Rows from block 7 of the encoder, named by matrix and row number. Rows with one number belong to one channel. Each number is 128 + 24 x the weight over its row's rms, rounded and kept within 0 to 255. All counts start at 0. Numbers have three digits each.
# convs1: grouped (24 groups) 3x3 conv, stride 2 (encoder.blocks.7.convs.1.weight, 192x8x3x3), inputs within the group 0-7, a 3x3 kernel for each
# convs2: expand pointwise conv (encoder.blocks.7.convs.2.weight, 192x192x1x1, transposed), outputs 0-63
convs1.17:124107123111108113122138214133132116118107172109095094127112131124123104130094095131117131124104109126126110109094142132167122139101118135117147108097123130145147103114149138130173131142179117154141140115217113112135
convs2.17:135119134119147132160127124157144125117116131149119159122174122110148115118115106114144112114132091141120096099099137133127114138134132127129138110196128106119129150129137083153146141163125192
convs1.18:120116110132136236120128099122160125127121086131135133134134137123127085127129156129142143133112067133132134120082102132165142121109134139124084138130198133115116124149149141137160118144133122153157117095131128131151
convs2.18:142131140110111114150133110112083125135156129135120135105120117120108100099112117118128116117141090119109111149205165171118089204115162139116134145123117124169126097122121123131144117120124118
convs1.20:131125133128119106145070150122126123137134142100148128119137130128124163127255106125116112127117153108202121121150133141139130108116137118132125135122111127096136124126132131149117136105127115121114122144138143128116
convs2.20:099127112111112142112127141113138107139141099122129123196120109181108125141125157146101093128092104168213140184092090116130154112144114106162081136116129125106132121096102137119139125145141116
convs1.22:124126123121135153120253114127142132139124116146121120136130125129121094151043178133131137125147107133072127129111132113133132137135102135138118113138142127175120137129124123110140123166125147143124130115124105128148
convs2.22:146137125124147100131145124126118135128131132127127141081132165089150129114138105106135157111153118105105125093151107133151140173119172116128159119151133133232128150131116130135091100115117131
convs1.23:123139133147107237130134098145111136136143097114124114124110138127160067131109182128116138123151084128131130146168114130088149124150112127157122132132179127130092126103123124106124118145117125086127132137111144108141
convs2.23:140133134121122148120138105093101135135142138154116136117105126133117093106110134100103148117156100111129123136196175138130107184134140135107121151106113132251122109130131152115145093100118113
convs1.24:116116105113106109114117090160145146128134121142099198135126127119131094115137090114117119130137134119101218132148104125123148160139211124124135126125140127122143104109117098131135092159109141120146136133167113101122
convs2.24:126143115109071116111178134124138197094111140108172131094125123134114128128115144113100123135098169100107133124132171130130127118128115131157129138127142100113112129144122144095140080160118100
convs1.25:114110124108121144116113125141119132107131144084162107133122105136125173136088131083127133105136159102209102131151093149160136141200117121117144112097144094087144101098126111134118123111136102135110097117102123148132
convs2.25:134146134103126148159136138114123121144150131071092155121098123098157105150145162102089139120128153148137137104110121116108102148176143179127153121146143096134146201137150064195118127176121139
convs1.26:133127125125106133120131079129144152140131079152127246127123130127160120132130094131129138123120101124116214133125129136124096123129159124125123115125130128145153102118100112151133105148089128131124127112167120121128
convs2.26:149118114104123119124157119115136225107105128140162139092127123158142161127087118120094117134128119135145108118151185128111135110135067118157132128136143116114099098160120137112118125148112090
convs1.27:118122123126154131109093103150132146126057127126206177134119133123120114142079120121124123119082122098192140132136128129102117145172130130114120121126144148180179107125113134158135120113098124139135120114154122133116
convs2.27:122171110114145138129111115139128155113118139114092201114120115145123155127087132119097143102121104145149103093115137123133124111134110133145087103119095140110144140134161102149130132179117120
convs1.28:145138133142111170123123170118120128126207084123124080121124120138106203126127156134117124120176071145123085118114129122174113122105123139143128130129126128133142118110114134132135130107110118129096121132078124173116
convs2.28:123089117119119145209095099148097096217211126145113175157149138116138130123131163096151154114122128141130143135126099125128121138191102123147139119146142110137124127164138130136133102108146148
convs1.29:115123136113122140142109217128113126137147113126161048131126137161127152149090151128131109121119117133149063136123110132173134135126098122127133136091113131121146174146130172149135142116151143120121149097104142147135
convs2.29:159137109137143130123125109135098126180233133100149113144159091092124126158124164097158123122115126126108097151127087127128114155137141113146132117130111114146098127146137132132151089137169163
convs1.31:137125140128108095127148189121127129150162160127061066119136130136097142121175176141141136125178122134066084128129120133142163134078114131129123132126138123125125140145142114133115108109131123108124109151109135167114
convs2.31:091113111209091130119135176137110113114145126122092105147137157112133098186118133124133111100170111087125150128137106169152135133103161183118123149102119105118101140106123174114105100123141133
convs1.32:121125140121140162132037167128118129130122128124056121133135113130118115120119113135111130115127137124105131116135133120109126147129135121129119144108110130245102132141128152139107143078126132136135122121138155140158
convs2.32:074153134137082143125149188159125107124121129142138104115127132162120126127120113127150127106163136141167122124122156128138125094105149165106124147116171090103123127135135094133122150134143090
convs1.33:109120109113112104112081147109111108134120109129113129154141126153164144105156104096132088116107115124116110171135147177126158174166128158170133189166141120165149118094119107124116132105118110133122124085152107140162
convs2.33:132115176118125161114124123141134123099109149178124126140135117092114142135118095122140121125142111163098123127091132119135115145112094139123114133119141114121155155196141101127116175148127101
convs1.34:126131133129124129132120092132131151131133123155139090118144124124120126138133097129128131136138101151128098117121111120131118116108114124118131119106137130145255131129123139155106130115052129132134139130144131125136
convs2.34:138135107139116132164130132135102114143201108144119127142142147134155138167148127131131139180142120131089187146109104126103125165128105098124150143113140123120143160146133146091110127111127127
convs1.35:127125127136101154118100230141132115156124130124100144119196109119142088132122137137129137150170110120074141133139123136103124136091114125135134131133084137123091082111117122161151132114166135121134119136148130104106
convs2.35:124148089150141134087128142122143146124120140118168124118129115133135094120125107112123115140123142118138106134116192128135119094129117135145157134134112126118096121141171137118179097116150099
convs1.36:135133112159078172141137184097143109134112147114125122137102121137120180131127114110134096111127110102141138134123137138138116133118139117135116144119102135122110144133145130087197136118241135124138146123128119114130
convs2.36:147179139118123124132127151072124112125093160121131117103112104145140115125118119132129113127123141091139124119100188150133132114129137151138134105146134101104143119130183119141111123143093104
convs1.37:136131145127112240124126104135135118129144154124129113108143155127137084124117134152117099137131151113136103136098138139073134137120137127131121136123085118164142104101125111113215140130101132134116109119110112120123
convs2.37:127138085141126113111108197130152114130129129100116082115116051147114078144137113127088122121144102110136095150127136138114152144133162162109077125124132128128137116103150095132154104158113114
convs1.39:099137148086061159135160185115094126127077160133122137130090123135145134113135104147099120093115141133135138126144118119135107123088130123125120138140141122071146130127120126122086120114115130148152132084160178165159
convs2.39:137156138132124130113154121170104120116134120149154162121126119158075142113107098118138178146160145159149117103093133129144125096158139139157136112130125125127151127122117083134145122128139151
convs1.40:127130134122137118116111096128126113117126100121131132124139117132137147133136123132118135119146100132118118149133132143143095140087092128125118127147124127118108140126131130098106140166155138125135135133175140159255
convs2.40:152109195191150155149088120106096103120161122158121146164133110119107111225123154163128159152125125137105134139118113156129128135126089182116125120109134130104103103121105148116085119122142160
convs1.41:132137125135124185127180074120136130129146175146144077131129142127115101142105205144112134131135117138103158102118128118113130120160102120122125116106133109140088130114141122135123118080160131139135135157096140094186
convs2.41:150167143092103117119127118127091107106197130146135101071136117105126133141159113071121173107157124147125119132134151169125136174127142153106096140123138133151164151104128107119156078139110150
convs1.44:126143152129116067145185165133138116139127097131154148137131117118128161133098109124139137112126114128146150119125119111138103128168152135168126131139092122180130113115118122096151138092128141093129148098193124056106
convs2.44:148111091073154163146119118101136149131120126114122134076115118107148136106143157097079182136130164131138145155146106121106144119184097125146125114150108145110125146109102128139124106117116131
convs1.45:133115112126152184124077125127128128119152175122112123131133139127116104136146155125106120136150148150098115126129143137172149101067115110117129117113153101098124128129122132163125131158120150151143123125088132233127
convs2.45:095130165151086109124143233137110136123154135143137099138157138164127113105107086127131123153157122135131117123192148158120115156117176194123150133142130105127172138079124117111129155149124113
convs1.46:131139125137099159129203153126134128126126135112130134117112127121122105113098109116112113135101141097202146122122123118108143129180127140136125125088143167179143141113133145115134140109131086142109118163105109051130
convs2.46:144168070105171139107107127123133147119125165096106153046133127115168115105146074102120125110136093126110077116144150140111126161124126114108149132121095157147116131125119113173142152109122170
convs1.47:121123140095110061112191125131147139125130113122132139124139119122129143107136103150124124126110091112176129147140141149129107153169117156121127173088116164113127128121124123121100123107149106121091121158187092063136
convs2.47:139153077127178134123121118119115135113148115111109162078141091134138124100173144137176148134149155109138116120168092119102112144182124131130141109135120145104109090126103160156114136101145150
convs1.48:137112139158074169116123157122121126102104158121149145147113151135112143132112115143125109120127091136158114151087124154128187135091094118129136100121180132135203126138105141141121122147099116138124110079136134137177
convs2.48:112183136125110125120169145162138118120154128135149096110115118126146108134110104128119137149147120166120101148123161115088127096122144100077124142137130128131132098073065129147132157137105117
convs1.49:129119101129130077138125168117119125134123166129120134118119106125144085127146142131114132127105246128127111139141142116102051133143141132115130150108080128148142129135112127131145147119113128142146123135094110151154
convs2.49:107130111145148146129153100151098116162119086121137124133138140147067202167123173121169162162103151105149180106096079113125143087135132091176117087181152158123112124140119137136099099120150104
convs1.50:123107122129105104112205128121103148130111105134118148120123114122119136117163105126148112109178128116084131116132125119084124153133150115112124114044119153169099139132114146146163125107155123126113133110102124186095
convs2.50:117165168160182160098117121153105090127148157136120151167155136124111130125115119114225137143121112147147138102156121124128112126131167088121142089157109143169129144147149124174138114149150158
convs1.51:146095114131110115143094158126117128124146125132118124104103132117125160122150123135128132122138095109082095127087113117112169140187140096069110092106129093167186145135126118144133163073103114115128112130119111160156
convs2.51:145138153127143159112180127150122132146127141126152150177121129120107121108132093118145139146120165161147068121121172140152066113094169136138088088146101119104114140128077121165133101125127192
convs1.52:115127109147058151102181107140110147117110139136157147113125129111132116150136164127141124118131137116203125117133127096181080133067140129128120066139143154126115123128125136146135105148128128124126129107135136180123
convs2.52:089142163125124145113118157163090115107108148138111143126121148143139121144100100145150112186165141128127121202102124129099107115145133075122130158127175101135133134117086075142111140160116116
convs1.53:132112122102113154131130088144155146141191198137130159174141161156136125153132169111125120140141152125132113133141142137129108141158110130094129147133084114081123108111135093176143151096159109111114132121120121080118
convs2.53:140135150135131160156134129153141127154108125116102143117167144137128176133149115098185139173189139168107178141104135167132146149147135139123122080124155123137140130185142107125121154127151126
convs1.54:130106119133134120119131168122136117132129125131143119146121125129130116122133128116129153092135108136122083124134101127179159125086208121129130119126090115149220122133142138122126129134071124140135126102086127165178
convs2.54:149138129147111157118161150104120154135123191100156130132105133113151114125131101116129121133115192131168086130161151115091128097101178143134126121145104117109091110095092134124107108124104124
convs1.55:143121117136114130089204114129123123165122122118132117128132119146121118162116113111157138128113110109126131132108132136111128111114129112135135147129096196205114129128124105106107105119118134127123107127139168215089
convs2.55:143116105147169138076100137099092101120146116093134092119086112129155123133132099147163119121118104116139135129154133135089135122143111122099138142146112142123076078121136165163131124083152143
convs1.56:126112133119155131138120114117124111129132222121126095125107102134165088135139079127149159114141048121175116130124127138116135122142118137144148126123130126132122132113097134126145119131100120136115120129217120132118
convs2.56:139099118122141113113162101170139153108127106106121159103137146139108126109065128105176128108103167117152129098190150114115131112105133108098140077129130145154123127141147120175117090132164075
convs1.57:106137122124107138117150190121110127138139098133091109120084151132100182134103205147140106141104133142108175113122114120154108106116070114123067130132108125118098116144157117149137120103124153130147125139107126134131
convs2.57:110179176118118121103151136113149121116129118108163118107094101145144122122167116150116124147123128136142110128117149097114141119137113130129102141111135144123116102104024144123122172119108120
convs1.58:194139127158128137107125137151179159155085123122128143153163132143131106142105119100086104091146126116151086120150101124165129120141088056107097098167099107135123124129106139105103106129139137125127127113131141125145
convs2.58:151136118175136123136139118118147114134121150108143113149089092146131108099118119129122132114134147123122117145136131118097125113147129096119101126131117108095096102132103175101159091113135109
convs1.59:144138116098089114113203153142159151123099135101117106137137113132106125106230171110127124131139139092102149127143133112144098112140099090133124101144107124134112133134143101123145111133138146143131117120140131107083
convs2.59:167146137142143131111128138115152139110113115088127098108074103099134129136118113141112130112123146134126100121164154113086133104110142114115111108136092101103103088083084138151134137109112111
convs1.60:111134138105090177128165140129163128134100089113148133114128118143078239119160140129121121130116173147129147122145117114129101100139109104112114124164103114137100121154150117136135119128129150114128111124083128118133
convs2.60:145161147140139111108150143124147100110122123082146096109107102127145122122111100167105124138138121140148136132152122109068165118130143125102126141135122150124121113091072151152127171095109135
convs1.61:137187124112111144128131134116144098141124127151137140133144212110099201122123102133091116141112226126130096117145103137138117123127098118118135111142115111134112132128141132112117126123142137100120123129096110157133
convs2.61:118136105159103114111140119146178136119126132104131080129129112096141143128125107176116109166113108145152128126147127117062154113117118119128144147145106137117131119090099153133133095110135126
convs1.62:122129123130177141131079092132148134110104089157191171116146132117184138133082074126116107125152171150103081152126132131098161132141132134129148152101166152155134124147127133138107108142133128145137132151130109138118
convs2.62:138106120214117127081140139179100119164131140106086130177176157129120108150130107103141119161132135114112136136138110151080133129126174132152157127174121108130124146083136157097126110092149140
convs1.63:180189115150115109121118120123152126147129120153114135161247104143110140112132115106092127135145186134103129120136115120144142134122114086126115110149090127126128136116148098109133143138127115122150131123113121117124
convs2.63:141130087181141095091110124112155139125131121123142089149140110145148129122140129158087104159118122119158120140154114120075128131145088127115118134138108127136078122114126201113142086091137132
convs1.64:108170124154164120137111139126143146121102180128150151130138096106150104136121143145151108145131088105112102149146175133111157128131129135156160166155197136117121117117114122136112113121121138118119127112222130146136
convs2.64:139112141131169154136109120138124128151144103149119178106094128120129123100127154126122138157154131160108119119129135124130093152205089140129107091142114119129119126181134155112134090138160129
convs1.65:133133155131090145122131159141106132121142090130087135130130208146102092142124157132115129107129170128125109120105103136138166113123088140110065101158161123124101116115153086134082147113139129130149110150090127111142
convs2.65:080153107117118152128118144123185122120148133135130084135141100111149130157160121179097112143113145143167134169154146134105177100102085106140095143134112148115112136096100162121118105114100140
convs1.66:135136124137135104123061138133129128150138098143105096134163124125107131127101159138135122153137101110107162129116120140128117135095115115126125125148123115157126128128128124120131120255085121123136119125117125141096
convs2.66:131158096105102107099179122140109172129142117129178107121121180146113119116147164119132174159109151115115118123127145123160105107105155152118118108157129139113091158132125122080122083156127118
convs1.67:123140089127149125110135184134110097137135087121085128136148052139085175138116134138151116155119113126146151134138163140104104114152137134114147151115098128156166130113136142114162150092109125094144110122122141067133
convs2.67:161140115121130105095147143103101128117120117089161095108104102128127124132136144137073108140130132133146123153116150138090149138126098138107116141116129146147092101094094163137153132093132128
convs1.68:121122150132156102129170102127115126118117136113134198142137144129127080135167113123140135125126108121136098130119121117132148124136142122136133131133157133112150129122131130151123130111170129136127133118127132124255
convs2.68:151099152168154172140099123124116105138145153129134143139125121108149114210153158135145141122123108115147104095112116174123138121139114151122143109142119129140123159156125129148127113140210191
convs1.69:135123132148128143120072150125134134122103125136222135139148132127109163154103128120121130116111134110098139124122123139142134148130116122137129114130121110158147137128137128125133088160129122125128144125098142250134
convs2.69:107123162203110160124127151129135115138123130170143136151140176161139106128124109124141131197155103141113121092163121131128103130082131167112143109146118135133177160158137111092072155139095099
convs1.70:123130133128145110127132114118103128127127143122151132108207149128107061117141125120131122154150119124114115123112114145183161114148123122124113146211178127106125148162141123091089125139149099123114109171115114129136
convs2.70:110158158163143192120130145135157137145131137167133117122094102118144114121108117119112126189158143166105098133102132153099106156169068152143103118147127161124100133122126187133110101165158156
convs1.71:124095155139123162124134105117124124130124085118123092151092202136155092116100097129125136110128176141136092147123114112106122129121143116125070128140176134147142113147147191122120141138114105112122103145078117110110
convs2.71:089126100135123089086134116154126136130125114118131097170104108154137133121120133170115131134127122120136156111145157115112155095101121110140109128134134161121114113073112158145116082151131148
convs1.72:133129140119160130162076135119142127121103119125176173135110121150137131110067156140127129134101113127227113143115123124111145152128115120135125122152143136056137134142127102117113113176134119134134126124109132166126
convs2.72:140167139114123124137129126129106112098120172138119176124133115109161117148119098152112114120132120140117106165130118116080134114141115078129201202114226118144115104105127118149174137130169133
convs1.74:134137142133134113138110140129129117120122102136201053117123125118146105128122122126122121126136237117133150122138121133132120127135122141139140126128086122127138133106131128123192158127150150114148158118183131116150
convs2.74:156127112139144136070150122086105133127137103100120074113103125129100150152104166168134144123122150094157144177139139147120166122093122130088129112149191154123105086113146125152145120134139131
convs1.75:138129125136126113126106117125138134135094152128193119121131141111135119111117124127130114132127181123255114131131130123132108128100152129128133140132097146074130116118114103141137094146110112130112132104162129167115
convs2.75:138133095110139159109119129108101115131143135115120155131120135137125152185105116165112126097125096105116128156127126133095186124132136083122156149128255155137122119129144145137167107156151122
convs1.76:123131137152106195128102125108120130118216122121130113137127120117119186143135144128141130123140061138138105134127126131121134152137143141122131162108232107122124123132115132119128125120119138110129124139108122143097
convs2.76:109129150117123092107130134146149126126128166138135148116133107123161095091119083099108100137179120221093118130127161080148121177133130131122120170122126064110120140134135148135172106138169122
convs1.77:121133137101099112119087111115116100100109212093116163144156145134122147164137186126146136126133129141101094112155136140144153123131200096116107119165134090154126124133128115155131135152138107119117130139128094116102
convs2.77:129125149144134165122136159171172110155099132131108115147149136108133125142117111104133116124121106129122083113133154142116111152123117132110108094137124122136147168132127098149113161173070117
convs1.80:121124128105115135131101134124119142115118161118121138112117132112137126120129110114128134137112128117121110113131115088174114089124116146157134106134128171152073134123139127112120135165165155147125129095116163253121
convs2.80:097124113159113110143127155111123150170119162125140142141167142143133126143130113136087134210136170137154120111140119140156097134135165119129186123128129118145107103112098226091105141131139130
convs1.81:123120132119110140133114128123130102113099121139114142130110127110151103139083131116121115118134104125122136084134089113198153112147072143137151085145092141165139120129116131109147117177119146148147138111101140119220
convs2.81:123135161151120132117124121108083135131142148154131091109109109115104125155151140118123125150142126142134134131124151179135092160147170146145130116138133096120124098124143176137105125143143180
convs1.82:120113118120129102110122078124120133132134080117128117122148143109098177119165160127126137096117164135195114139116137120128094121098140110116103141161120091085141134122144126135123131088118123117123111121209117156081
convs2.82:133130129128140134149103090082112149152107109112095114119121174139137141113125174165111125135093130139117122141146109111106118170114126090109177144177201169152106101118086120142110112124099106
convs1.83:137133139126112178141136163129105153127130155120122122121134109130141125122134133121129120127115221121124156108112127140136107107130106149125132134163065140163086123126145130125109128130119140129140134104207134121203
convs2.83:156102143141146173116128098125071111211255127129135124108136142113119143160152230126142150129127123096152178140119129187125121095153100127117129126208146131117103103124127153136112101110160152
convs1.84:117113108121131115112120134127115113128158125132145163137128121104136137123150135123124133128132124121122121111099113112114119118114100112128141112121106102255107124129130115121115129105138142147141125105163134126184
convs2.84:144110111152152124085138105111075155155178120083128111151110137129107122145129179157098133119081145087151145126110142107161147108132159126129132126145121161116092096075144170073131078148162123
convs1.85:123118101120164095132111111123124109114153104133136139122130144124136255140073095122134136130161116134101097125126125115105099126149131123122113123147157137127143126133147136123083125161141142123123129125132137125146
convs2.85:163129098133122131085140137076111132117143103060143075140079168150068191141132170175124136117131149117168139108128132169130140107113163172107105122122154157112092114141119155125101095145119130
convs1.86:101112106108145122097131100127097098156118104124133110121126128108134117113122123104149133105085126118146158157114193093043137174097175110107099131111123116123142103137127099135149095120132102112125091111101128131138
convs2.86:122114094121113111194161099108132133124118133079108134148135127117181116119175139129125116109080138085125133136156135102083140114105135128124121133134105138103125139153124073120140154092108106
convs1.88:130137132112089087144205222120118132131114107126137138124122128133150112129117196131090146130107202155117169111150128135131127124132112134124128115133143115117118106122127088117145109125133139122140120142137112136116
convs2.88:163173125129122107082193151117098131116141104101161113110121095124144120136140113136139115143139131131135104139159193103071123127143123139101111130128100117131104100108075142145128172097114112
convs1.89:128108113126152173116092079128122131132134153122165086115132114122155163131161059137136120123151084140109119125119116128120158122129122126144137109123148140139096133115128131140117126122061134124134141106107120127223
convs2.89:090092142137093180111132145147128107144114148127103144131131130143110121213168184096115166119149136106187105127089108155126161085149125129126119135125144094113131114126140144122147122098139157
convs1.90:101101110127141225074057113152089136136123131125132119126135111124103140164109148121131141119147179134143146149129115120127119124134124107132153151112097170114150128129100146153100147151102106126143131134122103140104
convs2.90:090145121140135107101166129156153131133142112094149116101113141130111145138104139147054125142124141112135163127110128120074167114130174098122129135123131142111124128074099122135122113123162127
convs1.91:116155093113089163149255082117101096116143135138110119122114123108150154099136136131110132152118150117172109128134131121129123120148122127128108113122120134103140151130128110088123117114123118141112151102115147105124
convs2.91:182150124155128119092121149142116121099122102087155089089113095115136132140116117168138098138120120136127126137153136122073149119148128126078121131138096127107121076092120148168149154092114135
convs1.92:120129120111110084125135104139108136153141073102183121130155141152135093150128121142114109144096094142125123097137149134123145093141154124150140105147148173080113112112094124159076090103107125135142131109184113141154
convs2.92:096104166102136132224110130166118127105132124108102170109141112131116128131107126117148135134182144151123145122117159116128108113158107113121144126148138062116111151174127121135152118131121138
convs1.93:129142112123108121138120093133125140130114196111175213137130138126083168136178135096122151142132133158167112132118124140135109116148151112144126098127176145129134110118111132128116102160116123124119117160088121092100
convs2.93:145158101116124120121138144143119092134136116124124119139128125153099143149128175118145147151118128121110172161126090119107155117131106118160100130091116121100124124133193162124118105124130103
convs1.94:091091126142168183122029113128112116137119153118087099140130119131132121138098101151152130137135133158131133129126110108143148124106123115137131130122145110137104124127119102166161141130122142141132097084077123177151
convs2.94:082128107184152106120180143122152152164111131109129101138123162129135106149141126120106120117104125105143136160127104121108147105125190178102147155131112170134139098108116139143145114111131139
convs1.95:143153146093115098193194133129146113104133110160100140115105143110133086094128084096147109113131077120151112139128167121128132135100143130116121124140108090131101132132125117126095144149099125110128127124197100129133
convs2.95:159120116136137152125091120120107116137152111133122174122147124117151094092111083155207079113094100109100122105210149135128130143140116117093143117141106151120116112130106128124131148126130129
convs1.97:132123137129129087136102200137108129134106136136098093114116115119124111127147201124133140137135113124133177141142124106111116109186128125129127120132115117116077144132152127120168132153148128120127142131103145118216
convs2.97:133148101099143147107172132108125168109098109127155157105083119139132080110144146139107111113132127099105143166144184116131106128134101111135125149143126119121109079094111139118120119108103105
convs1.99:141123126117091143109183111122122168128101083142083106106149126136109140137174106123114139090090143097203114125156120136108126167122125125125114114143088126085133134139142115100131136147124130136123152118150106184102
convs2.99:177149097105105147106115120100105115119117167100125131131110111083141177152115094148135068108099104117114114130158153135069186135126121124094156137119107107141138103111179113166183141157131135
convs1.100:129134129160108209139120119134136136123114081135199158133146150106127131125116128126107116125115198123099078120129110133112104111152111128120124130102077149147192132143128113119130120097097130119118131120144122133110
convs2.100:138086112194121138121106164134149124129123112110087111131139152104123174159128128170118101142138119127156147110160119243148173128122197179113129120117129121120145118106119143150110099122158121
convs1.101:135125115125137091137151119111140095120127223131078087133108115122126083122145134124152147120142118112144146124139108111118140144125104127120145123136153124109085124121103128131140128178208131117131125094087130162132
convs2.101:085127114110145139143175124170139171105110110142117184095123143138117111127131160137172101125132132124100142127102146111106076126189157086141114152178141110142137113117153093145152102149113115
convs1.102:136139129114113103125169122131122128140096142123053162128144098119108128130179105119125135121140130107179106146138132119134173141141163130119122119121148117062141128147129133100135145169106122136141155109077124183091
convs2.102:135137110099140116167142087097089144130166167101103182106122115101113147157126149121147091116087162117138097146102131128090129126143133097117128159114110097153118121115160148143153102123188158
convs1.104:134137147111138135139137116078132142113128122137115121124136133141123104121163140121170142153091155165234119113125132142193074119108147144134144141165153117134147148136102144113148110133130142140133170116102137112136
convs2.104:132102093155142101103131113098128126149130107134111097164108108124102151126137131162138145146102136109148136158121121138105133118136134096156128115160109106107106140125128151142101119131169128
convs1.105:076106128135153135106102077132174107182180138101128122150115136149090140120123117101104099130142101095106105140121135115144120134090111122167136085147115140123135108080088141161128150110123114128100103139142114129166
convs2.105:128159132112117087118185132112149133160136134103150112130130129126158133134157137166139091124131117124124109179141145083091133154138130152073111145138097132108133146122118165157178127116152154
convs1.106:119131125145081176121164190149151102142141178121163126115144121096124133114155128146116119119108130141147180146156117128093148141112179140160116155118104180132126138119149122141101118110115150117109110173097125116157
convs2.106:166152097125133103098132155130154149104121105133174093107122069125151148166114122130108109122121118160153127138145153127049131117140095127119139135134124100107118067112114145146151166101136121
convs1.107:138122145111061162161181147099124123109131147121173116099140119135122138103134137130136120142089177136121137130127147146062148138150148117175111143109123150169095130149135141160092127096103134108120113112159125146154
convs2.107:147216150114135126110109171116101115134136134106125147110092100131150139121109084153093140124142112179130109119134154125110145108116118133148096119133139122116125088107101126157133171146106112
convs1.108:103160078159170101097104104168144130166137152127102153153111138112111126123135135114125116103172107107129122157144077123147081129123111157114124123139149123134126118084158129110124144120121112107117095178071103130099
convs2.108:106136125110123079149154134078116148204168117067172129131152116109127127119122155138093085133102138137120095186156135100120133118125142145090136148144081164111080094130141175125159114094185141
convs1.109:124149122124165105128135089128139138133136099142120099139125133125092150122147133122105127112135135122131089132133132141149114123133040120130125140130153125101179131128122138113114131115234125133126118161104125140068
convs2.109:148107110162112168157132124153077122184227105119115145166140153093146121186161144107154166124126143114101121131136119173123137110118099146138140134155115138118132147151159140124130094110145171
convs1.110:110126123111159082122073105146114112153129109139109068135143136132123138120161092134114145136122086140158092130124113122123147112174057135117123126140102120096125129111113132127104124091175127131136120114149133188089
convs2.110:143132130088128152162155127148129097092166132128125163128160153104096128139111161076151139099157133118119130126104153181123134129159117143134080118111136103132124157118175109101136090135111160
convs1.111:130143117138158091089111104164135131131106084108104134130114130139104113158108146130114145132144095131129108113137132120179088096082120127109138115116130095100143119085114121085165127205130121140120112158093128088107
convs2.111:113105113147092124175123119163125102173114130162100115159158169102133124136092129118163112146142120103119155128100117094146097103085106116125142111136112130119108175140147142126113137163101095
convs1.112:126138131125127149124141158144128118116143129166141080100119136119115118160129161141131095136124146105172128149121098163105101130155187105142140126130102096116061138147122096132148133123098118119134132101105122204175
convs2.112:160149130135132095090128135092126109107121092121148097129096099141144165131109122145120114128118100154156113122154163125069153108136114101101112109136115148132087059131100143154120135094149137
convs1.114:134135126136119129126101123137120123140133126130152196116117123128114130128122081129135130122154122116144161121132131135127155127106094118127118136126096135128148124122136126113160141140255134113131124127153127107122
convs2.114:120124168156140145125104104145085124141162095158136128129149119130149116143212122143117152137179108142111171146100141142135137149158108129124134179182179107138161132114110114111130136121129167
convs1.115:133129137127129123119118094141132141140108134135181151121123135122159128114074138116138129149145127111138119135112129126156130127099120134140113125138119140149162120135128126123117134255127123132120124137123135082129
convs2.115:114133150148119132148126111129107122108127134167122151111143144129162137141134112148134121165174138145082126167092107094097106154120115093124210184125207092168119119145120122088124133137162159
convs1.116:129126125141133141140096152118114122128113110090188075131111125138147126126110138135155125123105133120145136129130119157126201153048195134120120139117109143161102128129128104136105130180147133116111131148139102091129
convs2.116:111154113158129107125185126133156121143134159133138107116152150134180142130151085151104103179140111103147111143141146098064140153116151124127190140131137120146084106104095155119132100115153116
convs1.117:126127139134125143129124119126132137138129199121134116135133156119124079123129154133134108127174143122137130127141111124135086129116159129140127136124161135127138128118114138134255132121121122127149128149101128107123
convs2.117:170110107111137127127114104124123141152159112136128124088118163145095194126108178138141127140126153106159193128156088191136162105112130101110144105199193157167103123143115138127111104127151091
convs1.118:130126137121139190120146115128112102133125066150140118120108120119124156143102119123144129144119136132124129140113140115106203120129077110166091160123102130136115138159124107133069121144135120123101130094196132132086
convs2.118:108161114143130083117151148150142117111136120092127068150119109106143121128140091174113109161136103126159141119129125110054137115120137106119122159143119116107138102069124147124142101139156119
convs1.119:130122110119128131135113180125133129109124090130147106128130134129128130132125156117112129144115133118107148131129117111123134133090255130130148119139117129116068121127135147113124126118100131157141127124092135131190
convs2.119:134153129137116114092178131095147146117136118117174119136134110153155167143111108112112116141104124141132099127145195112105141108107123118139123108113098148116089100122078138121133138125114139
convs1.120:135131128130178073134116147124141129126100191108166084127146105105103187119168090142123127124109167137125131126092145121142093132115134119152128126163131115143128137139122154110204139104126119141118138125108118163142
convs2.120:103147132129121139100123146127148126127109092153171110143124117133142150163158115127129172136121127141121170131091124136148128123133117129252103118109134110151141125105081109118095140167096146
convs1.121:129149118132155097116155125133134139129122205123127127130117116136119189139077128119151117137095176114150109130135138136133077135130101127130149133132102130150154129127133120115182123153124152102161116167078159080146
convs2.121:124129122132125122112125121116128131113102088178125120139113136125140223163178105141141114139131148133108163122107141124119123127100130109189152113109128110125143126138117132116084138174123149
convs1.122:124150131132123193121184163115123118126138130123116123126146133110163107140107123121149115139115147134133106123102106135128179115147168117121127118144115123121140130139141136122089131110094141097170114159085145088222
convs2.122:132120128113108108138119130116121121096113144121144122064146141094129118117169131131120096117101163109150114114110152193117122164104162118130174104141122117187118144148126094151132141136135154
convs1.123:125119119131110092131099202129128130149142136137130113123112127137140164120119093131132131150125159142134096141176169136115116142115187135119144128079144140150113116107102117150146120131067123117126123108117128125215
convs2.123:094132112135123165135120133131154106152121172093141101112135131094154108130157154150122110112089168096185134128114121133114143117115128118147111131158104122103105127130100123150135127129129124